Weights of a small self-supervised image encoder: arch caformer.
Rows from block 4 of a small self-supervised image encoder, named by matrix and row number. Rows with one number within an expert belong to one neuron, the router's apart. Each number is 500 + 40 x the weight over its row's rms, rounded and kept within 0 to 999. All counts start at 0. Numbers have three digits each. After the name is the row's rms in percent of the matrix's.
After each expert's rows are labels from the 100 images, of 14848, where the router gives the expert most weight on average: "patch colour" is the nearest of a few named colours to the mean colour under the peak. Only what is clearly more common there than usual is listed. The data: crops of objects in photos (Visual Genome).
# router: slot weights (model.blocks.4.mlp.router.weight, 32x128, trained with AdamW), inputs 0-63
# up: expert up (model.blocks.4.mlp.up, 32x64x128), inputs 0-63
# down: expert down (model.blocks.4.mlp.down, 32x128x64, transposed), outputs 0-63

# expert 11
router.11 088:484558489506557535445583546520519478541542514507559460515454449511462457537493511604520497547518529523445458522489444510502490525503500526562561443516443422479576536504427459524485541472528451
up.0 088:487526598535512531602466564593572463467444421491494487475564517513523510508553493514581577545516492495520521513473480552473506535560537485445480495469471576506495443458504543500442480499522485
down.0 107:563457507487521508486522474472501508559414547489482477513471462590497527503498514498476474450492457508456509530565429482440440535458494512580529500490452418491530478521540507511584579490517512
up.1 093:498509443517527529524542496511511496492482589510550552448494549549509491531534472362489482560515504539470531473461502596474475497538494482478523535562477492412534512472497555550533478493457489
down.1 095:457567555474485529512400561497524520552514438488587443547431520495495420532469535574450524476504579503539483481501489434514528508504518543569529543428499511503486567569479483510463513550516529
patch colour: black

# expert 21
router.21 094:494510477560589569492499538477523494543539497515510430495435475541548475500529496547526477463535544428471429488497448507502479427572519532536538473490504463440456554456496446524463526513487517
up.0 109:494453488527514546469497498412524520544498514503451553358483513498541492509451544518493598491520575488540493511493473520471519439509495495538497526450524523549468485530486492497513409459512533
down.0 112:501574515515462462497483495513497512492506501500510451511567539481502532480503478565502531462482468465424552369433511511510499551445437526507441443564505547507520522486510483494456476546484519
up.1 109:533471497456524487506492467470564507499458547474527541462492541392547520488574476556469500468567497435498469551490570507502480440440495484510545578557467458524499489503530539524510489454471526
down.1 101:549485524539550551449504462515434516531470522517503475491491493534474491519501565475411479496470482476510456448466464528556498525466542544569539464495512476563500504503503473483501488553631550
patch colour: black

# expert 4
router.4 120:522530535476518509542479514497576513545469534486503535504502537539555524516480508539537502623566471487543562561487454512491481477570525470500548558479555518496541440530471569483462410578520471
up.0 106:521478448485560499541496531485542502493528477556472513457525498576471466466461493539448517589602585480487493535514529458445452534525526504543474525511523498536539496471545499471468538483434451
down.0 098:495538479482462489534479530615440444512549487509479500459438566525438524500515524552437557499449490511513471495550437445478504538529443471454471467497490473471494470472462420512532549535562426
up.1 094:548555508422527454526499427500484532590448447536448551473494528546505542445497450539496507549533489482463450464465454481490469476513554473464503460508528609573533477495498510534535419507519468
down.1 099:444491414489508547529574451514462420481527493447487509480460492468427477465583475509505506459468438508449480498499512485510548509448459551565504495486479509492474496485425474481502515501507543
patch colour: red

# expert 27
router.27 110:490454513475511507496499449415488535468520475461540531521507534496486526447483511499525481487503506421512597480496523592486526508465514530488492584509535541525434468550465505494460553524435481
up.0 108:485550474452495414475522514497526519483550492524469449500432514533524556545521590448592506452546483546510374508473502484510532535583494452467552500566478470484471423530489536501540548492464516
down.0 116:536508503481484483495461521497536501515458501462477515548529532472474510494436463511429488540408474477519596456538441546495412486442476448572504479451499535466509508561491507515423509483514520
up.1 091:493503476504484516503441487577516578496492530484524478558475517483514422532496545586481483451504455505519500526505543511498488490497531588536514474548429494477480516444454509563483514476503498
down.1 091:472495544500514427511473419530474450499498530488515497509524493567515502489475503450477462490492501554587569489501461548483570464556496466488493531455497480447542447481506471465628508540511470
patch colour: white

# expert 0
router.0 083:487551526462447472522491544520516519500545527533485464447405488530540429465529509553492569556498546574488421425503462452512420532490499540517528454476447476473452508481456530545492505521523509
up.0 106:513471475475502582512506515516396498505515499443520449567539458554497412481523505451555484506454455483580462476512484449492511494623542522511468498503511546531503568468544571522514475494471522
down.0 098:415524491529497473490487472487547504501452445609535565482495532456499552434485454520488492508465576472508504516520486506458495440477418503540497484492596518554462542599479478491557492581492508
up.1 102:546517465472480448484489545490510517472517419513509450540501437499536460481585461412461468410499608526472432513570494492468466542504542491541478465507477461595468537564488503463516505400558552
down.1 098:457506510509516510489531502551489500525465505501498457491405452493491558553390543527501498499527451506517606545488467560514521482505477523451586524478507478370445500486460552561487567551481398
patch colour: black

# expert 10
router.10 134:476555476479479521485466494535537506558527429451563540472434558457489406444522511515504486533557451543502487489517540507406476500472570438545422509511458500526495522506506514538545425439539565
up.0 097:521559425467527510436539469489504570468439477533467420488463462465497509505517497464413544521468528524513507426423506470480461555463420503513503486524580458486494432464558486497493545487497503
down.0 108:549488525524541509526542499523537447597538536545527417446569504493530489490516488501528479536458501456528435503546507529508464455527446507502491439541493603542501479522493500491468489520498502
up.1 060:506526482523480573491451466489552437440563506514378489497514548467525429506523539499473579471490501513479506512534494540468508513502498602540502490491598550582536491476495489496510530551475523
down.1 071:434484495548473516501474598518500547511498517565454502539436481521463519508490497518465400519532474454474539605484529501562532496528508574500542482499505533485543385525477393500478469469510453
patch colour: black

# expert 7
router.7 098:525520539476491526464503501479489524515470454528448537545578585486521472537476532494580488438453448473553578504507540556476454518493402553505537555499510500474532584511522539519500476533475465
up.0 099:430502496494483514504436566502488530552491498512546584516443512503570457504469483513480538430480499517511455455441516473507503492458455537545498500517556549501438496499508433476489585519506517
down.0 109:497456485493525513524481543492500448423491444383503528485483494527490512428593494481492486483497442461491497389543502425437468513488522515503495566476509427502504442563534504485568511533488545
up.1 106:506508528542436527472504487602536553475479493500418558456478561467532469507480549468509456531493412509496552469475449507480490522425474530510456485552503433494502530474467487569423518476508499
down.1 102:510491503442479385477529492497471491454585487434537493558475502582501555494471477470497495547505567546554509511525572494482526500520478473490514496530474542504534418539539535560528415480413493
patch colour: grey

# expert 17
router.17 095:527447468452496492493491492484476538512484414487479548561518525463497458481495501483555469436461493425510590509445556563553504441487500453478481500492478578451457484503519566478461486466486475
up.0 109:522518566479481473501450513501536546481530576458451423496525446503481520484586560469492515487454507493472389491493523427545504437539424510522558516500528516445465502490461575461498521584504503
down.0 099:493388500504509484506473541488496443545526398538518512540498554490477535494448444548469389583479603521482583499520461579454503494491525502448414506499477505530506428557461517480478551464504463
up.1 102:511442548474487518484466482508481472483489580542449571476544512524485448574593475486492563496543499533521544475455504473481477471484522518470467435467492479564500514492516541584482563522460508
down.1 098:422444458505516535501480431532493514475551393525557485542507483475471502496511569498468515459459575470444489524574421435508481553513493503505481504496491490443480470461522447503464457504515567
patch colour: white; pink

# expert 26
router.26 089:556528518501521534478478503476539522575483507541502504478418535519511444428541566556553494503542491409561454420476456511539476453564481475528527467469465480430420513480472554503527433508589553
up.0 098:540489444466515462422545481468476470485477437504534515474503524472462521501654516496463496444500442469449534518523520531501452453466468519545489536555531501461430497516502540437497500551473559
down.0 096:442548517486473449556509523499488481510513612575461541525427457574411495476455437483560469521503538476535464506519508572563534553529520481487493486437487513522456575507501557498525507478524443
up.1 094:498509536557500498531546517480506509521510468506504559502545472563484493481518578441506503507492512491478530408452546526586480509570527491519450491536483483436535549527494529523489599446493465
down.1 097:503521507465446539539489476519511515511561541481458428538474416463520503438480472541557432517535541486525504486521457459488478449522524558434519549486510499516470422496555472519566506494484519
patch colour: black

# expert 5
router.5 111:525512449493507484489482455509520469494477460454454535547530476438504468475427494514519462402437487509492537553438503546527486458480501472493463496483542474487565500520497534455555512455526490
up.0 092:501527502497475484543543493457473491554519466492485461555592482451513529549472479519400459478479512420487550491544506599505530524514464474456502498448573456540534572495587496500509508494526481
down.0 089:494569515438580530548487478485510475465507506467531597462486540453493427463502478561495515490538470588509544513508538577554478522564491493550499529525470624477500518484513505476485516447498558
up.1 110:456449533464482499464462549498510458512469451452490467408545493428538451464527499492550491552507495399498501490479431522515484565461494535419541491519479563505465470385455516471484510431502459
down.1 108:465504558580478473475563517472530504584502509496517477586415505540496534498490411505453470508554519473512514501506621482448492451542572586482464512510530532500487434486533531497480503512520538
patch colour: pink

# expert 14
router.14 094:451478557470474433554549479442495497471529455481572550570508445478434504492463490446553509517568510539534501488509504535514534552422523562479433539522487451566548507515537516524542534466451482
up.0 131:481446496503544522497498487552521501512437467536499534513507554521539498524488511554497494468531555497514453516446495490587449369517499494479503503427432469478541470460447618537533450498514509
down.0 150:488501544490509450478571582509520430499500439478514562573483464545447511557506525504499466524540432571405425534543471511494463440481517501490421524473548540541595467509463361474425454490513474
up.1 078:468501524526533590466500499495453536533467526494539550548475498491480491516541500483469513503453498528553481413484531451538513522476500404495517463522546474438517565499583536534520524555506502
down.1 085:557501500518443556516475488490573520545506426509452520471508481550453395491539465583433514552550475456523559513450446411461533448502506489546548501503523546497510450506451462536498531479512521
patch colour: white

# expert 16
router.16 119:492497570514480541520474545524498559526472436488574584574526569564500501463540435478517442507503480429527495456446530575523523489505556518456497564541477544531450474541486529509504513437489472
up.0 104:440484470452537497462513533477435523491509531499462538465462491566529518490493469465526528531511538484541494453426483486530553465572522487479458476462443484447521544503536514432477518523492542
down.0 115:376488490450486504550472453524516485415522475458515486486453497445486473470487536530509554485538491514477570553485496496582501447521408516502465496498400439500418560503489434553501478492519464
up.1 098:491574498533491531526471486470498433505493572497524488454508495417500547548598511377513550499493472569533540499479466552546563516510445447470524496542478459518482440469492573518457493476527476
down.1 111:530453414478527413466457492501518506446500535519449495540502539587482503453446572478503513517472470489563513481515514498522475534503581517526532544550486504435489527541607496443455479493488488
patch colour: white; pink

# expert 22
router.22 089:446447551499505514510540499496482490495464498467430495528520533545517489521478549474525496524443459475512529542426516552490558486523500534504536546452491574523515568500518549495488516533468460
up.0 089:461522486436517485481562543454478586457497538412522459513521482505490483506496486536528475472451518537489546558445489451468554583548454509503528432466531418515587505444458519564535528472449494
down.0 101:552585490524520601538507503478515432474479479497501494549426474575479408488502502524544502520485576495435500536532481470456467495488532515481570480520478502500534523513526428474564464422471507
up.1 101:531479449480462487529514557492519397483414510453504474475561579516458535499560483485517391490504501478502472456524494531485508510504451624529538498507477538552458461428456503513494498476467466
down.1 106:499482512516497516523472458567523586512500497479542448532478463544454492497533535413524506461446441526476503517566538537549480502449548570510457509483569470465473482510524480517497534492444510
patch colour: pink

# expert 1
router.1 094:527525503559514533550447559493556448524510538464514447434473512595535537512497559534511442565534523504477476533519427538496517446599543479497588462465512460494482510477485529559538546535492480
up.0 095:485435530478558518528482531518493535500510445509518503494494488443554421425488505547539449456475554524571505436534494508543493529550576515475508471496431476494486517565561473491435563411495460
down.0 091:444499507459480536475520539549506550445558577488494483513489461527464523511464490507487429544515527493518483510467472495471520475490514417464451556471493466419519533382526534500530545450510484
up.1 107:480484541532557522515418459467576526493473498483452524476495516543567516534601498497486481472430558463520457560485476517528512416523525474520499492507520554490440428532464448547573482459551496
down.1 093:527465449433495378504561485558441511521474508511504461571528495536489510443431459516504409509546477517420504490531488486481550544497438549529530535496400470556515510495529539400481472499538537
patch colour: brown

# expert 18
router.18 093:507515501550523550521537537526502500604496529517494480512506557558532540563587544487560448509526477435480484476467497539551446520515624555538574473490466517499497534479525530508460523504556474
up.0 112:399426550532567564519500501530517497423534518467523489542562504482538498502538516538523463518493468495438501453494480482444513439496382469456500454461480511520514504484490500528396506464442476
down.0 104:466534461535475488469587557504526479404488512529498468504511445483424463529513413499483489515509465479576492506490561494501478486561536448515447491509504497443465533426443513528526563471466533
up.1 099:479501512387467497481542471435541439512502439509530522479500469504547516555500538579500608472512485578514543531528501558541466454503465486536501516507546527551426462463504506512499531520540562
down.1 101:452491461496487481539499481489389565465508505471396502547495458490468516498499412516497480560584527523480536528497512442439539504502539560499502476496462495437502605490500527447540472493470467
patch colour: brown