Weights of a small self-supervised image encoder: trained on crops of objects in photos (Visual Genome).
Rows from expert 17 of block 4, named by matrix and row number. Rows with one number belong to one neuron. Each number is 128 + 24 x the weight over its row's rms, rounded and kept within 0 to 255. All counts start at 0. Numbers have three digits each. After the name is the row's rms in percent of the matrix's.
# up: expert up (model.blocks.4.mlp.up, 32x64x128), inputs 64-127
# down: expert down (model.blocks.4.mlp.down, 32x128x64, transposed), outputs 64-127
up.0 109:129154119129092119083134137146164118142121128109125128152122145115134164146100155153127128160110123188179124129152118141130108129151129100134094084118137183136158094150113142070117133106131135
down.0 099:121089137127132130129087118136132104119128135151116079096145146134099110132137127147124126125130138150126137132129122139128130159110136162114164168134132057128085129114126139158129074128122127
up.1 102:129094130124084134083133132128128137132093166139137126185128131130119129111164099122088073110090116143149188118104135149118130151123118110163148133102145168121119129153143160172127059159118145
down.1 098:164186121197160136151128132089124096156136114130113110143129110113162103128110114119099125134125162130152116112132134159097109133130154112122073129158123175131109115124128125076140106069129124
up.2 114:115143127144160087144145105137110142147142148156151183162131123128124119136104128128114148120076097137130079151101129091106127142110152176123146145118091123142118143134147130094083135128091121
down.2 113:105117166176114124122117172113114092132122132122124132123116135148143123171133148126144136135125130087138164141135094124116122122130059071108127162137112178130114123191104152155161093104125159
up.3 111:152134176142116149156098132109162146152141142147113139123087126119124128093108069091157113075163128105134139120128135071133098144132127174110105171165138134152100161129130143149111110140085082
down.3 106:174125129153157117099144150132130131101142114134107145106141099179108137129138177157126109179132131114092132134100181133145174122145151069166145150120125139114142130149127171130130138124142126
up.4 094:172144172113156157166121063125099115142156125149135159109130125127142120109145055135115109180168134148143092094114123131114148090136114128156159156128133161118156099125101078108126075122125145
down.4 085:107153139141128129099123188159146120156132133071116134120113134106107142135122151117145149075098114148111151161121107101168156142110121130087136138149112151122151157133124172098149164135138131
up.5 095:134103153166112155168137097107135112106151162148126138107140128110114135130113168127129076106121094079140122152122116142091157118089142116111107122146133128090118160138111110094119130107119114
down.5 098:142137162141172119133088152177146164128147111129146138126161084156105130138121096122158141074133167140116149118128129101105117126134162113137110131100140067082102138113084103120085121127115156
up.6 102:124105104095102080131119179120205155126107162149146156113106131161123118068104121145152103115130137130122106118136141156127121172093120140158075117128086152141136126142114128142156114129098121
down.6 101:154137168135146146120097149143108108145110107138131146085124125118083138172120161158100140139123088140110144139132123122115153119133159152144165136116151126134158078156128117137102097126133130
up.7 085:170097132128153181140183053109136084149151119124124127103113120098127116127138148131111109148122113084133095141134117162139112131126113102131107109096088134125129110129104131126131141126166056
down.7 078:096123120139119113119120130203129164155129133107174145107105119123126147136142134126119144128168104124139176155124110124128173127097163142101117109117134123127137143095151148159122104177157158
up.8 104:122099117116146112093116108154136118124117068169118127096146140149161111091152121160129150139131175130147106128155113175104123121142118134174119072120125113146080187141096120125121123137154110
down.8 100:134123143102129151126134115127094140151127125133177105131160098113143096098135155066145148106136178122135128148126144138177121127094136092139129118149126156114125099116195113104144159118124152
up.9 110:150138137144139157111110116129185136097117075127128128157107087133135202106123123126102097117132113154101087128100173134143136100125158177094093108127124135114131095143128141124099137147071100
down.9 109:126114116142134121204113169101115107147069192163118140131130127107115109166087130123173118134140138095134102129177113120139116136129140121205127177114160123128080131152145140131168088121124163
up.10 087:099110123150129157113145136155124067126135104102123149124125153112151124119099152112070112144140112120135122106176125154120133116131071178096111153135154131100103158113132167099127147127139102
down.10 103:118110119120133094096135099143139124107190138119127112142106201154104091130139106120093121119139088092159105137119080092128146146091142126118112125153119141120144168066101109069116083137103155
up.11 106:122111119133139174105110151089118118162154176158115155097121123147071172178115139167126123186154094122168159161095156098114124138125133112140109181112102144148136109139134130158145135097168112
down.11 115:124138162128126082080109076147127127127173115147115149094113169095127137091141116107170121126124137129128123127144179124127125127126147177136130064138117164080131151107122121091138111117121128
up.12 097:146053098129111148106140123114157150185119088109107150151126096127094110109112140152131127098118127113149102145081144131116167099117106088138128149114117098125116087101139145129115155072136146
down.12 097:129155128146116130131115176117125151109110181129165134075142163092176134158137145117144186118128156111119154123167084089089117107129148158143115103186156158129135158136168122158131112142124127
up.13 105:129100133112128128097137133177124109113126116116142110077139148128142119111154112099128110156188157121110085118112099098116087133124133140105160166144162128148132144150151138124143132141065150
down.13 103:128146116093119141166130079098121092107168181118097149145088133085126136159113158153120142160154090098162114150160151145144158145132107137130136110120111138093123159069123114139088154123111094
up.14 102:156143161127119115140168134116116166185190123134141141110151141130143107121079132156085171105130107089128130138110101104091153119124160132126167114085149093153110166109093096117093111122146093
down.14 104:132133109166140087120145090117162147067137138110126111098158135125168102163158108126140077153152121133147156128178094097128131095181095114083055084129147116144150105104135141149143130125121116
up.15 094:151140149133128129120112121110166119100129163201122102083121105104096126132166100136109141143103121127105142119114146129110148103175134139091144131119115128109144131120145112107089126144124102
down.15 108:091121157165130097154119109135128127136120126110101120131144133078119092142102133065101171135172127125107133118130124126138160101080128124129142164130094156124130114139130125143115143116151197
up.16 094:124118115124166118083054107129124130109186129145129126108140104159184143110144131132117130109119129170127130168121167107136134156128151122089179155105096103104133129130130108139162134131106123
down.16 088:138132105064131076137130098132118135130109173120119125138130128101073132148136111106165141091141124132137141121106116121137127144133081087134120112169107120143155096086130103132121142126086156
up.17 110:097092126128146111121123135083151129121130107147161110127103122130099119172104129126159085131148162147143138114137100130094129116169123074107132147171105125120134100135085123134128156126154088
down.17 101:135122102143068116096093174137218120112121133131130131126158149150114137077124116145141106109142112141137134129155181101127137139114151121182110123064116120153130157128125104187116094169103124
up.18 100:155108176148145100119092127132118139129127130156136066116150167131138139132049126142131126144147156143103141123133106160113145114072121112106126129129114133164140168119153130116155126070136108
down.18 104:111148167110115160105143190127164126133162081129074178094133125124115184117131120112142127131115142132163128104131133139103151063181145132173077110115105143151125139142156127169119118114162108
up.19 076:127144130111124154128175130114127080151131174127074160174095081138109129128169145126122116107132126109109132114159138125153150128129133127129123115139127126116145174128143103126151140114140137
down.19 088:148128167155145124137117118077117131120175158117163150075151099115152176146137090109145133105130132169111104131106128102163108122131128141121077146091130114150123159128095167110094126158131113
up.20 104:142073127144129166108088098144132117147139108127108173096136152144131103163152111105129132113118174153149111129131128162158142142113150158107155104125095107113117105128114078163153085099104112
down.20 102:111138146150107099131116102155113125161105131151167081144055141121110142128155160142138185156105116092161149127133142055094125127129151117121127151119136161163126157129117165157118102124115141
up.21 092:128119135166184092109140117157120120124134112153088131156149142097128172134134141091111126118123090132107154157169064168104121123119145134139125145113164158151166131081108111172125142161073107
down.21 089:148102130135107131130140148071165100103141142126151126168120133173123104112136142098152151161126092147134159142116090133132101136110137099127140145108121119085156143133069103128146077124127122
up.22 106:060129122098126149127142125092159108137113123097125128138128103158134117121140120102148166138125121103120091080115137069159106105161134138148104115114132112143133172150165146148108166146123110
down.22 106:159160130130169145132131129114103126111116105109136146091106140138135161128058081143139126119133135124139068127141150148156166179133154114121155090129141136130136138190148102108130148092132134
up.23 086:118085079133119137119117136127115078098130108141117150134129130156129092130159158164128121132132168114087092141145119140135096114110168199127122143124125136130150117079127095155165103113151107
down.23 101:129157133125197140132133138110147148154120119139161147103106131122123131127135130114117148143120154110129160133151193106126108112100116056143138095130112131116119139156097168101133162139120134
up.24 112:150118153142063113131142112107194109122161117121137136132118133123156157114129115158088130085156075127136115107128141102143149113097116153138101122157180131199125104145129119094118077109123163
down.24 100:124175098150159149162157119143107145112115168128110098135126164142105135210109181107161102106093149158086118154132091097123148134134154132108123133162130062079106117098163120151124142135104135
up.25 092:091100130140138147159116117114151172122079089141147128128092128140143161161129217106119107132106132159112141128144117136135135133122128076147125174103153115121127071117109134121145101123130157
down.25 091:138135122138135149105148142102101091094141126131154121146093150151125142124106120134125092112123093118122126159154099114092113121125121195164099129134108125131128135120080092152103111139144103
up.26 102:116145212132184160151138084090121132112179138130107141138141160110135125130102171143098167141132130107132111120156130123140161122117113109131128080128145171089120158106085088147156168146127111
down.26 094:166149108122138096146133094132129082099124133126118095168127110146135100125117134163149108107113114185144146135137118138149164081139147141174098169117102085111142090142096148121109080144134132
up.27 090:094125131144146119193080138074099123089102112141123150106132110128122171163111138083133131163128153130130134175143152116129129153148129116164128140124157122130125098099162090128120090144097183
down.27 094:143142132161167118124206124125144149170143132121140124182154109115124104098108123112110117118096119107166125119117067122160132131138110156151139134079122150095158139185113125139112183136157130
up.28 098:096100154122088129137132145172131147102143125120150136121128103094142144140144135155146137088159138144087100124113081094086110189158150130156161095113087131092171112166123107148097191146118098
down.28 086:133154129153165128089084135114118129150108126140126136128109166168126099098116097149129130186073142161128141123131168144151129100114101140082114150149114103125153111120135133134158118161086152
up.29 089:111136120117128100157135140159142148170085128127130192146111152170122195137152170141148138155154132129122123178150141101134152133087120142130145089159138138126123131153124083132115107119108154
down.29 088:121110143129128122125117151143153166116138136143132094108110093152110112122133087124108181113109070097176139103114140155124128169127108180159104166089160129147107127095100115127140114116120116
up.30 100:160137132133166130163153124119128108134128137106128152087104140118116161120196076107128148143128129123134132187106144100148156136099099094143086124155130111113115098129092143116073139073175111
down.30 094:142104155096141169103122130123135126118145134115173153125124112161094071154147087159129175119122108158122125113145132120110101144150100148110157141142131149100128139108159133105121170119098140
up.31 094:158128128149060122086114092112090085119110143132127078111124126131106143158105118123153137141142151091117143116095143100111140149154128125109133104095096134117144121109159109104153133128091109
down.31 087:108139130121155133142087100163113164109131111135071149155144157162154105112097122126131145088114128132121132129150181128116160133144111111088084132145151107160132196124104157132117146136127146
up.32 088:136140086105135121128171163133133096130092110101086142133132130117092087101125105165150099165167129109112075127119132144175122099117171081177146125157139114150126098128128125107135094121112128
down.32 136:147182127142149096154127092089119124143105152147077108137188137120117122129122123128132145095110115132103155134110135112163107169151103122128110137133135111168156129169145181070163172130146127
up.33 104:134139161072133135121115132128118095136125103152127130168148144115135129116108139138143116103191128135062140121145147144104117145164115137119103126157119058110122165088123118163079157133141116
down.33 105:139154136154172094136151137129074114150178142135147120110072122144125153118112092114102121139169124107139122096130134093160129120130078166148129143062135176143178113092150132123139139110117145
up.34 100:128093125153117124121115111140125098092086126159096128165113088143143132142108148116137078103113154133091133107134128195113122123061161161139145152134120109112113144144137148136108117116148081
down.34 103:120152122103128140152122148112113133187091118108143159135113123131096171159091125171105166183142098184160115094143140112084132090155115124076117098123107162155159158117156154147139127132116127
up.35 103:126117139144137084112134098115144144125137156123128134109115119143175197111105189091108123131183119134132127097105125135117101161098136124134113121117113182142110122098136137095117136151107109
down.35 094:103161127111131145120142180137149132128116128155115103117144139118122161163107118102106137135113120137152094156119133124108164138125110103134127132095151122142154127152109066106127091083133069
up.36 094:138186095105133149123140116088163155156118111092126146125086146105142132106120118077163160145136153128204129129129123107175106109133143128126110127146140112174095108136086103148102121106173134
down.36 103:132154102116136141150134152122130140134122159141152117142133097174117166168105137141142147119172123142114131127132143130123155170164162111115143114090150019166113100156123139132129179136160106
up.37 104:141085116129119099081124134189117140116176135101148144113125123134106148133157140104100128077128125130079117096125143153192116112114142121133154116117136088134115088146123138132160106139126127
down.37 115:123209138122072135151092128082128093156112129181111111133102134134128138139113131144152129136133165154144103139111105094150105148106141087125079168134135132131142143103099146131111086130080137
up.38 102:128070129138113094149113100104152155139110099125127194097140147128130125113138150123142125139122140105154156109121096129111174094145132140166145070142163136114098159122101122129104111101123137
down.38 106:092119116130168129133181134152133172109126149146151067130111144137138119095120114140155145139121147149123122126126161186082108125132093126100139112134125124121142105102119102098120165143121189
up.39 108:091096161127133122195084095136132140124171153155134120134162157100163138147132124104140126114143162146125122139106152109130161117154085132154129171134150149125200111113079117115133146111120128
down.39 099:087150123098160156107135146113127114118100127150146120128120148142084137177161098105139105132118071092139092128180127120131184173147129144136098133095137138135135112099089164141118123137142132
up.40 097:085137169128129133169153135126122122089097110123149109129155134135123160122123088115149081151127165128185133113130130124142142121131125105117135097200121097059076145112130114137125080118110184
down.40 091:147118173168094113105149180137109151135104122128114118165130136122102128123070136087139138119137114187085118165131146140160128142138142146136111138123129127149158109098166120094098160114148137
up.41 112:151120095116142130145094181127127119141118130142100129087161096109133097130152144137108161129124149129122115119124172161106099126166126113125157093103109121115116144132163098128122123134131100
down.41 104:080126127127133095136147088091116150173148115162154082127110125146127143082147101100122156142151095124155142129128112118110161142139123156131128118120099112161141112118124168093137157103137178
up.42 104:139107136118124136120157148133116150133159126101112129119136143170162110132128173126108161086102095144117126115108101158172126136114142110131109128121151135157124090132142153132130146132145090
down.42 111:080122101111128158131105105130087080121124117159111104135103120111140141145126080142105143161136127133118133091111156122113174124179152079118120121181104122168103132108066124126193087100113144
up.43 107:119147164123101108175129120139124127141109114142121164116111113122187134104131115110084147119180179162149076139167127162125140152142108090133161130157131108141092144092090129136136137068127228
down.43 102:133121123101150133115142131122093154127115164121151096159122142121136115135155117152130142141113078139136179146101126099122117086174133180120127150118095114119146070131173154099082191149097040
up.44 090:126124121107144095101125127117149136163154125137150119114136118133110118152131142133094147163129092139152115146115103153101134126131124113173159164098129131131114112110106119126148126121123132
down.44 088:199123133118144133130158117103164127122092137153163125143173125108165151160116097154146116105136106143113132183154113066126193102115133131122079126128086110121142082098146163132115097118170091
up.45 114:108117138123180101129138098118124158131150131140155118182136156106123137155123120065141133152112137123121084125135105141150108118136133182131129181171122124113116119093131156154131160130114142
down.45 109:141132108139097131093161167077107086105101168122109131132112146099155134132150161108128154154107091121135125129090149134110114192180129138126149178094092147114126104158119096163152107129113125
up.46 098:159095113140155136129102133191134160131175122153137138128136130132131129120122150105163086116115135125128195131153135175157119120084120189120130118095138112128113161101144124187097122119154101
down.46 095:140149151120116112100137126081096144155118145125092170141114128132138102153151121120145066085141125168135138128103152105124106134137111124103146131133133146155172162115148172109145059126104158
up.47 078:131091163119082145140170116102096122114078099149130130090158142170164178146124116101163122158134138153108127137179099148146124075129157142151144131136158077087140126146141129113113099113112117
down.47 082:106134128125104124163122143150077090172172186115161115128139123103143089129129127130122136054101117116131126117121129135140119152179138136116109111126120130151127128148180138144115152153188142
up.48 088:167129132127152102097138136120111142155125132105159122128119097137107115131140123125054099105123119107112138114125132144136117105132172125155107121166163126148122124097114117131132149130114138
down.48 111:162134129075125083108107154145134134156120112125178139152153144191154108118130150128118053128106119123126138145120133117110098155186094134121123123175152084169119133132124122127088154153149103
up.49 101:137137117133135143127166087150145143140156119063140151129132137111140131107112131104123132136133073138152128178111129168111131125146110149140146147127147148070140154143091141127112113131136117
down.49 097:130140153127126127138091105138140132107126162166140107155154098153171120151127163145128085092112153128119127167147124116141153140089122111109124124147141134141113111090123068132108142090112181
up.50 094:084159115144152118161186154109129133080123134145137129036124157123205075117120126096119142138150112097123128126129133108121147167175136126150116107109118142140126144140130150093147105079146107
down.50 097:113163100120139111130133163174144089127141129100107105081150118131156104153102099135163128113075086105158151136147129114140158127143134116132127123163139120109133102078139136115124130153143146
up.51 096:125131127125085146152130147183129141117092166139163117147107090143141161149124094119134146107167107144109127140182126116145118141111132178133097126107123142124116162114148125119170112144132094
down.51 096:133124119136160118113136102119104103145133091118078152095148121120120129065095145139088124125100164110127161118047139114124118119098143055114149129145095129153127107151131140115132118099114173
up.52 090:125106142128140161147151119151092095138142108118137155159129139122110123150122086107149135094142114153114116098145116108115112127125127123153109139157063113059148138077050120089131154131135149
down.52 109:160126129122122077129141172180117093108124113140134131139127126111100116133114127142129131151168143138120131106105094119102071135135144133132131109104151135128118136146175125155103107128118144
up.53 100:147152146104115132147092129111131099127150122126167117126116154127169124152125124130105114146121101121135101136193092134100134124108136185094141141119153186148133145125096131130110142094126138
down.53 096:113142130117139151107208101156139098117179156108105105154176182110114151126092119146117130035135109106122156178105123144125138087110135129151119136140140110095125110133112101103144128099138137
up.54 129:164089141140103074124128116139129136130109127142129096101138147152154104129131115131125161156178160142099119139127129163139128108146135157131109075150133145166092186183137165107142122148143139
down.54 118:147081147145141125152178126129039145124086105115160086135129133107143138107118126147140163132137136160130061138134116189120076146136130147126106111120134114137154117157146095104141134116140147
up.55 097:080140131161134124146132151102129125155133120167107127107161138204153097151089105125077142129127138101178102141163124120141124114116140126130148127153168126147130110155112116108132143119097142
down.55 095:122098146135130147160152126171086150089102117124167104184108115080089192131117135132141155124104134139151159143132140087150151144115153153119142081129109153129113093133153114109121140178098131
up.56 095:092143123118162099130131138102108094134220134106147129111160172106106181118124091126137153089149095090092143085108135164128145128122147129164138150144131121082114110122114139163137116151088095
down.56 095:120158125141110113115127095126137100121107131181118159147109116124107125110133091131124130156142137143152134129120133091134105099114155060158072094127096155118146155115113133131166151079070156
up.57 105:147094124135127057085130086177146118124138131132079124150095130153163133145150082107099126128157104147079110134186112156118134158144148151166130127120129134142125136144113127117141107080105158
down.57 113:150145193129140159131141182120107109139129124125151098113127160160079141145091142166129153132167139135133131131165160131173139101131125128127133163140147113113148100120144180118125137120103136
up.58 102:126147095135149108153111103110111121100096137102129171099151162169117114132081149117151126129111105138115117128141125090141146129153137071124133180128191127115181106131133177157123131127120158
down.58 091:092127101142120168114139152129108127110146141115096107141130107106094093128120120147134148140126123092154107154133150132120179125119138125130128133119157138146094179143129089098097145110110120
up.59 097:119102134113120090150131151111097159108122164113199082158145101116164136119138158075109131158158154157123173164135118143126131145148133150120141143126114125105133155138141114126107197134147123
down.59 096:118136137126152036075139095126099081120135103154120132117172136115150088090120118131111133095104119134122151128114130152118104143141073129093138117134136139154132141130069109142111085113182149
up.60 098:130112133137129129146105138137133098133150118093167131129121153112154070106104121123123121127147131164122117134115102154137076111126139127174139162135162148150140107089137124167126095081132122
down.60 101:076149126118126171121117115166126116141123125147124104148128135180120160125145143139093118128127166099164132138152133102137132132148127120124113108150117128099097113121097080133152191127143150
up.61 097:072096099110115077092122158113122097126146101107145149109108139101094129128172143112112119128129112112085151135145114122127087128089154094139122127089089102088123122144049110124126115103128120
down.61 085:185111154134127127177063099131140127119095131136184172146097133176122117144119128154151150107175126138137108133090130076131102120159125158116103159154124107127169103101143156124159116131122142
up.62 114:143099089119181115123171130140178117157130096148088104137103162122158153128126132105108140124097130148150133080147102132140154199180102159128160104125100131166129137134122096113127096131151121
down.62 105:130124142152136118124144122151101137136126135146104132111067130139108110104154114125099122158110117127118184127128105125080150153149112094129152105131129123180140089125122166126126136155095134
up.63 105:111138095113171162172120090150105141088122177138118109121141129115092147140090128107133111117147129091158100127160101111111137139100156132103166131171153126134155128086135123087126179128130151
down.63 092:167134140116131112102189131124169129135190113109127132152141152128129180128200168115090139130100127103102135133129132172149131137160084162122121143095130129065088156144127119124124119138127125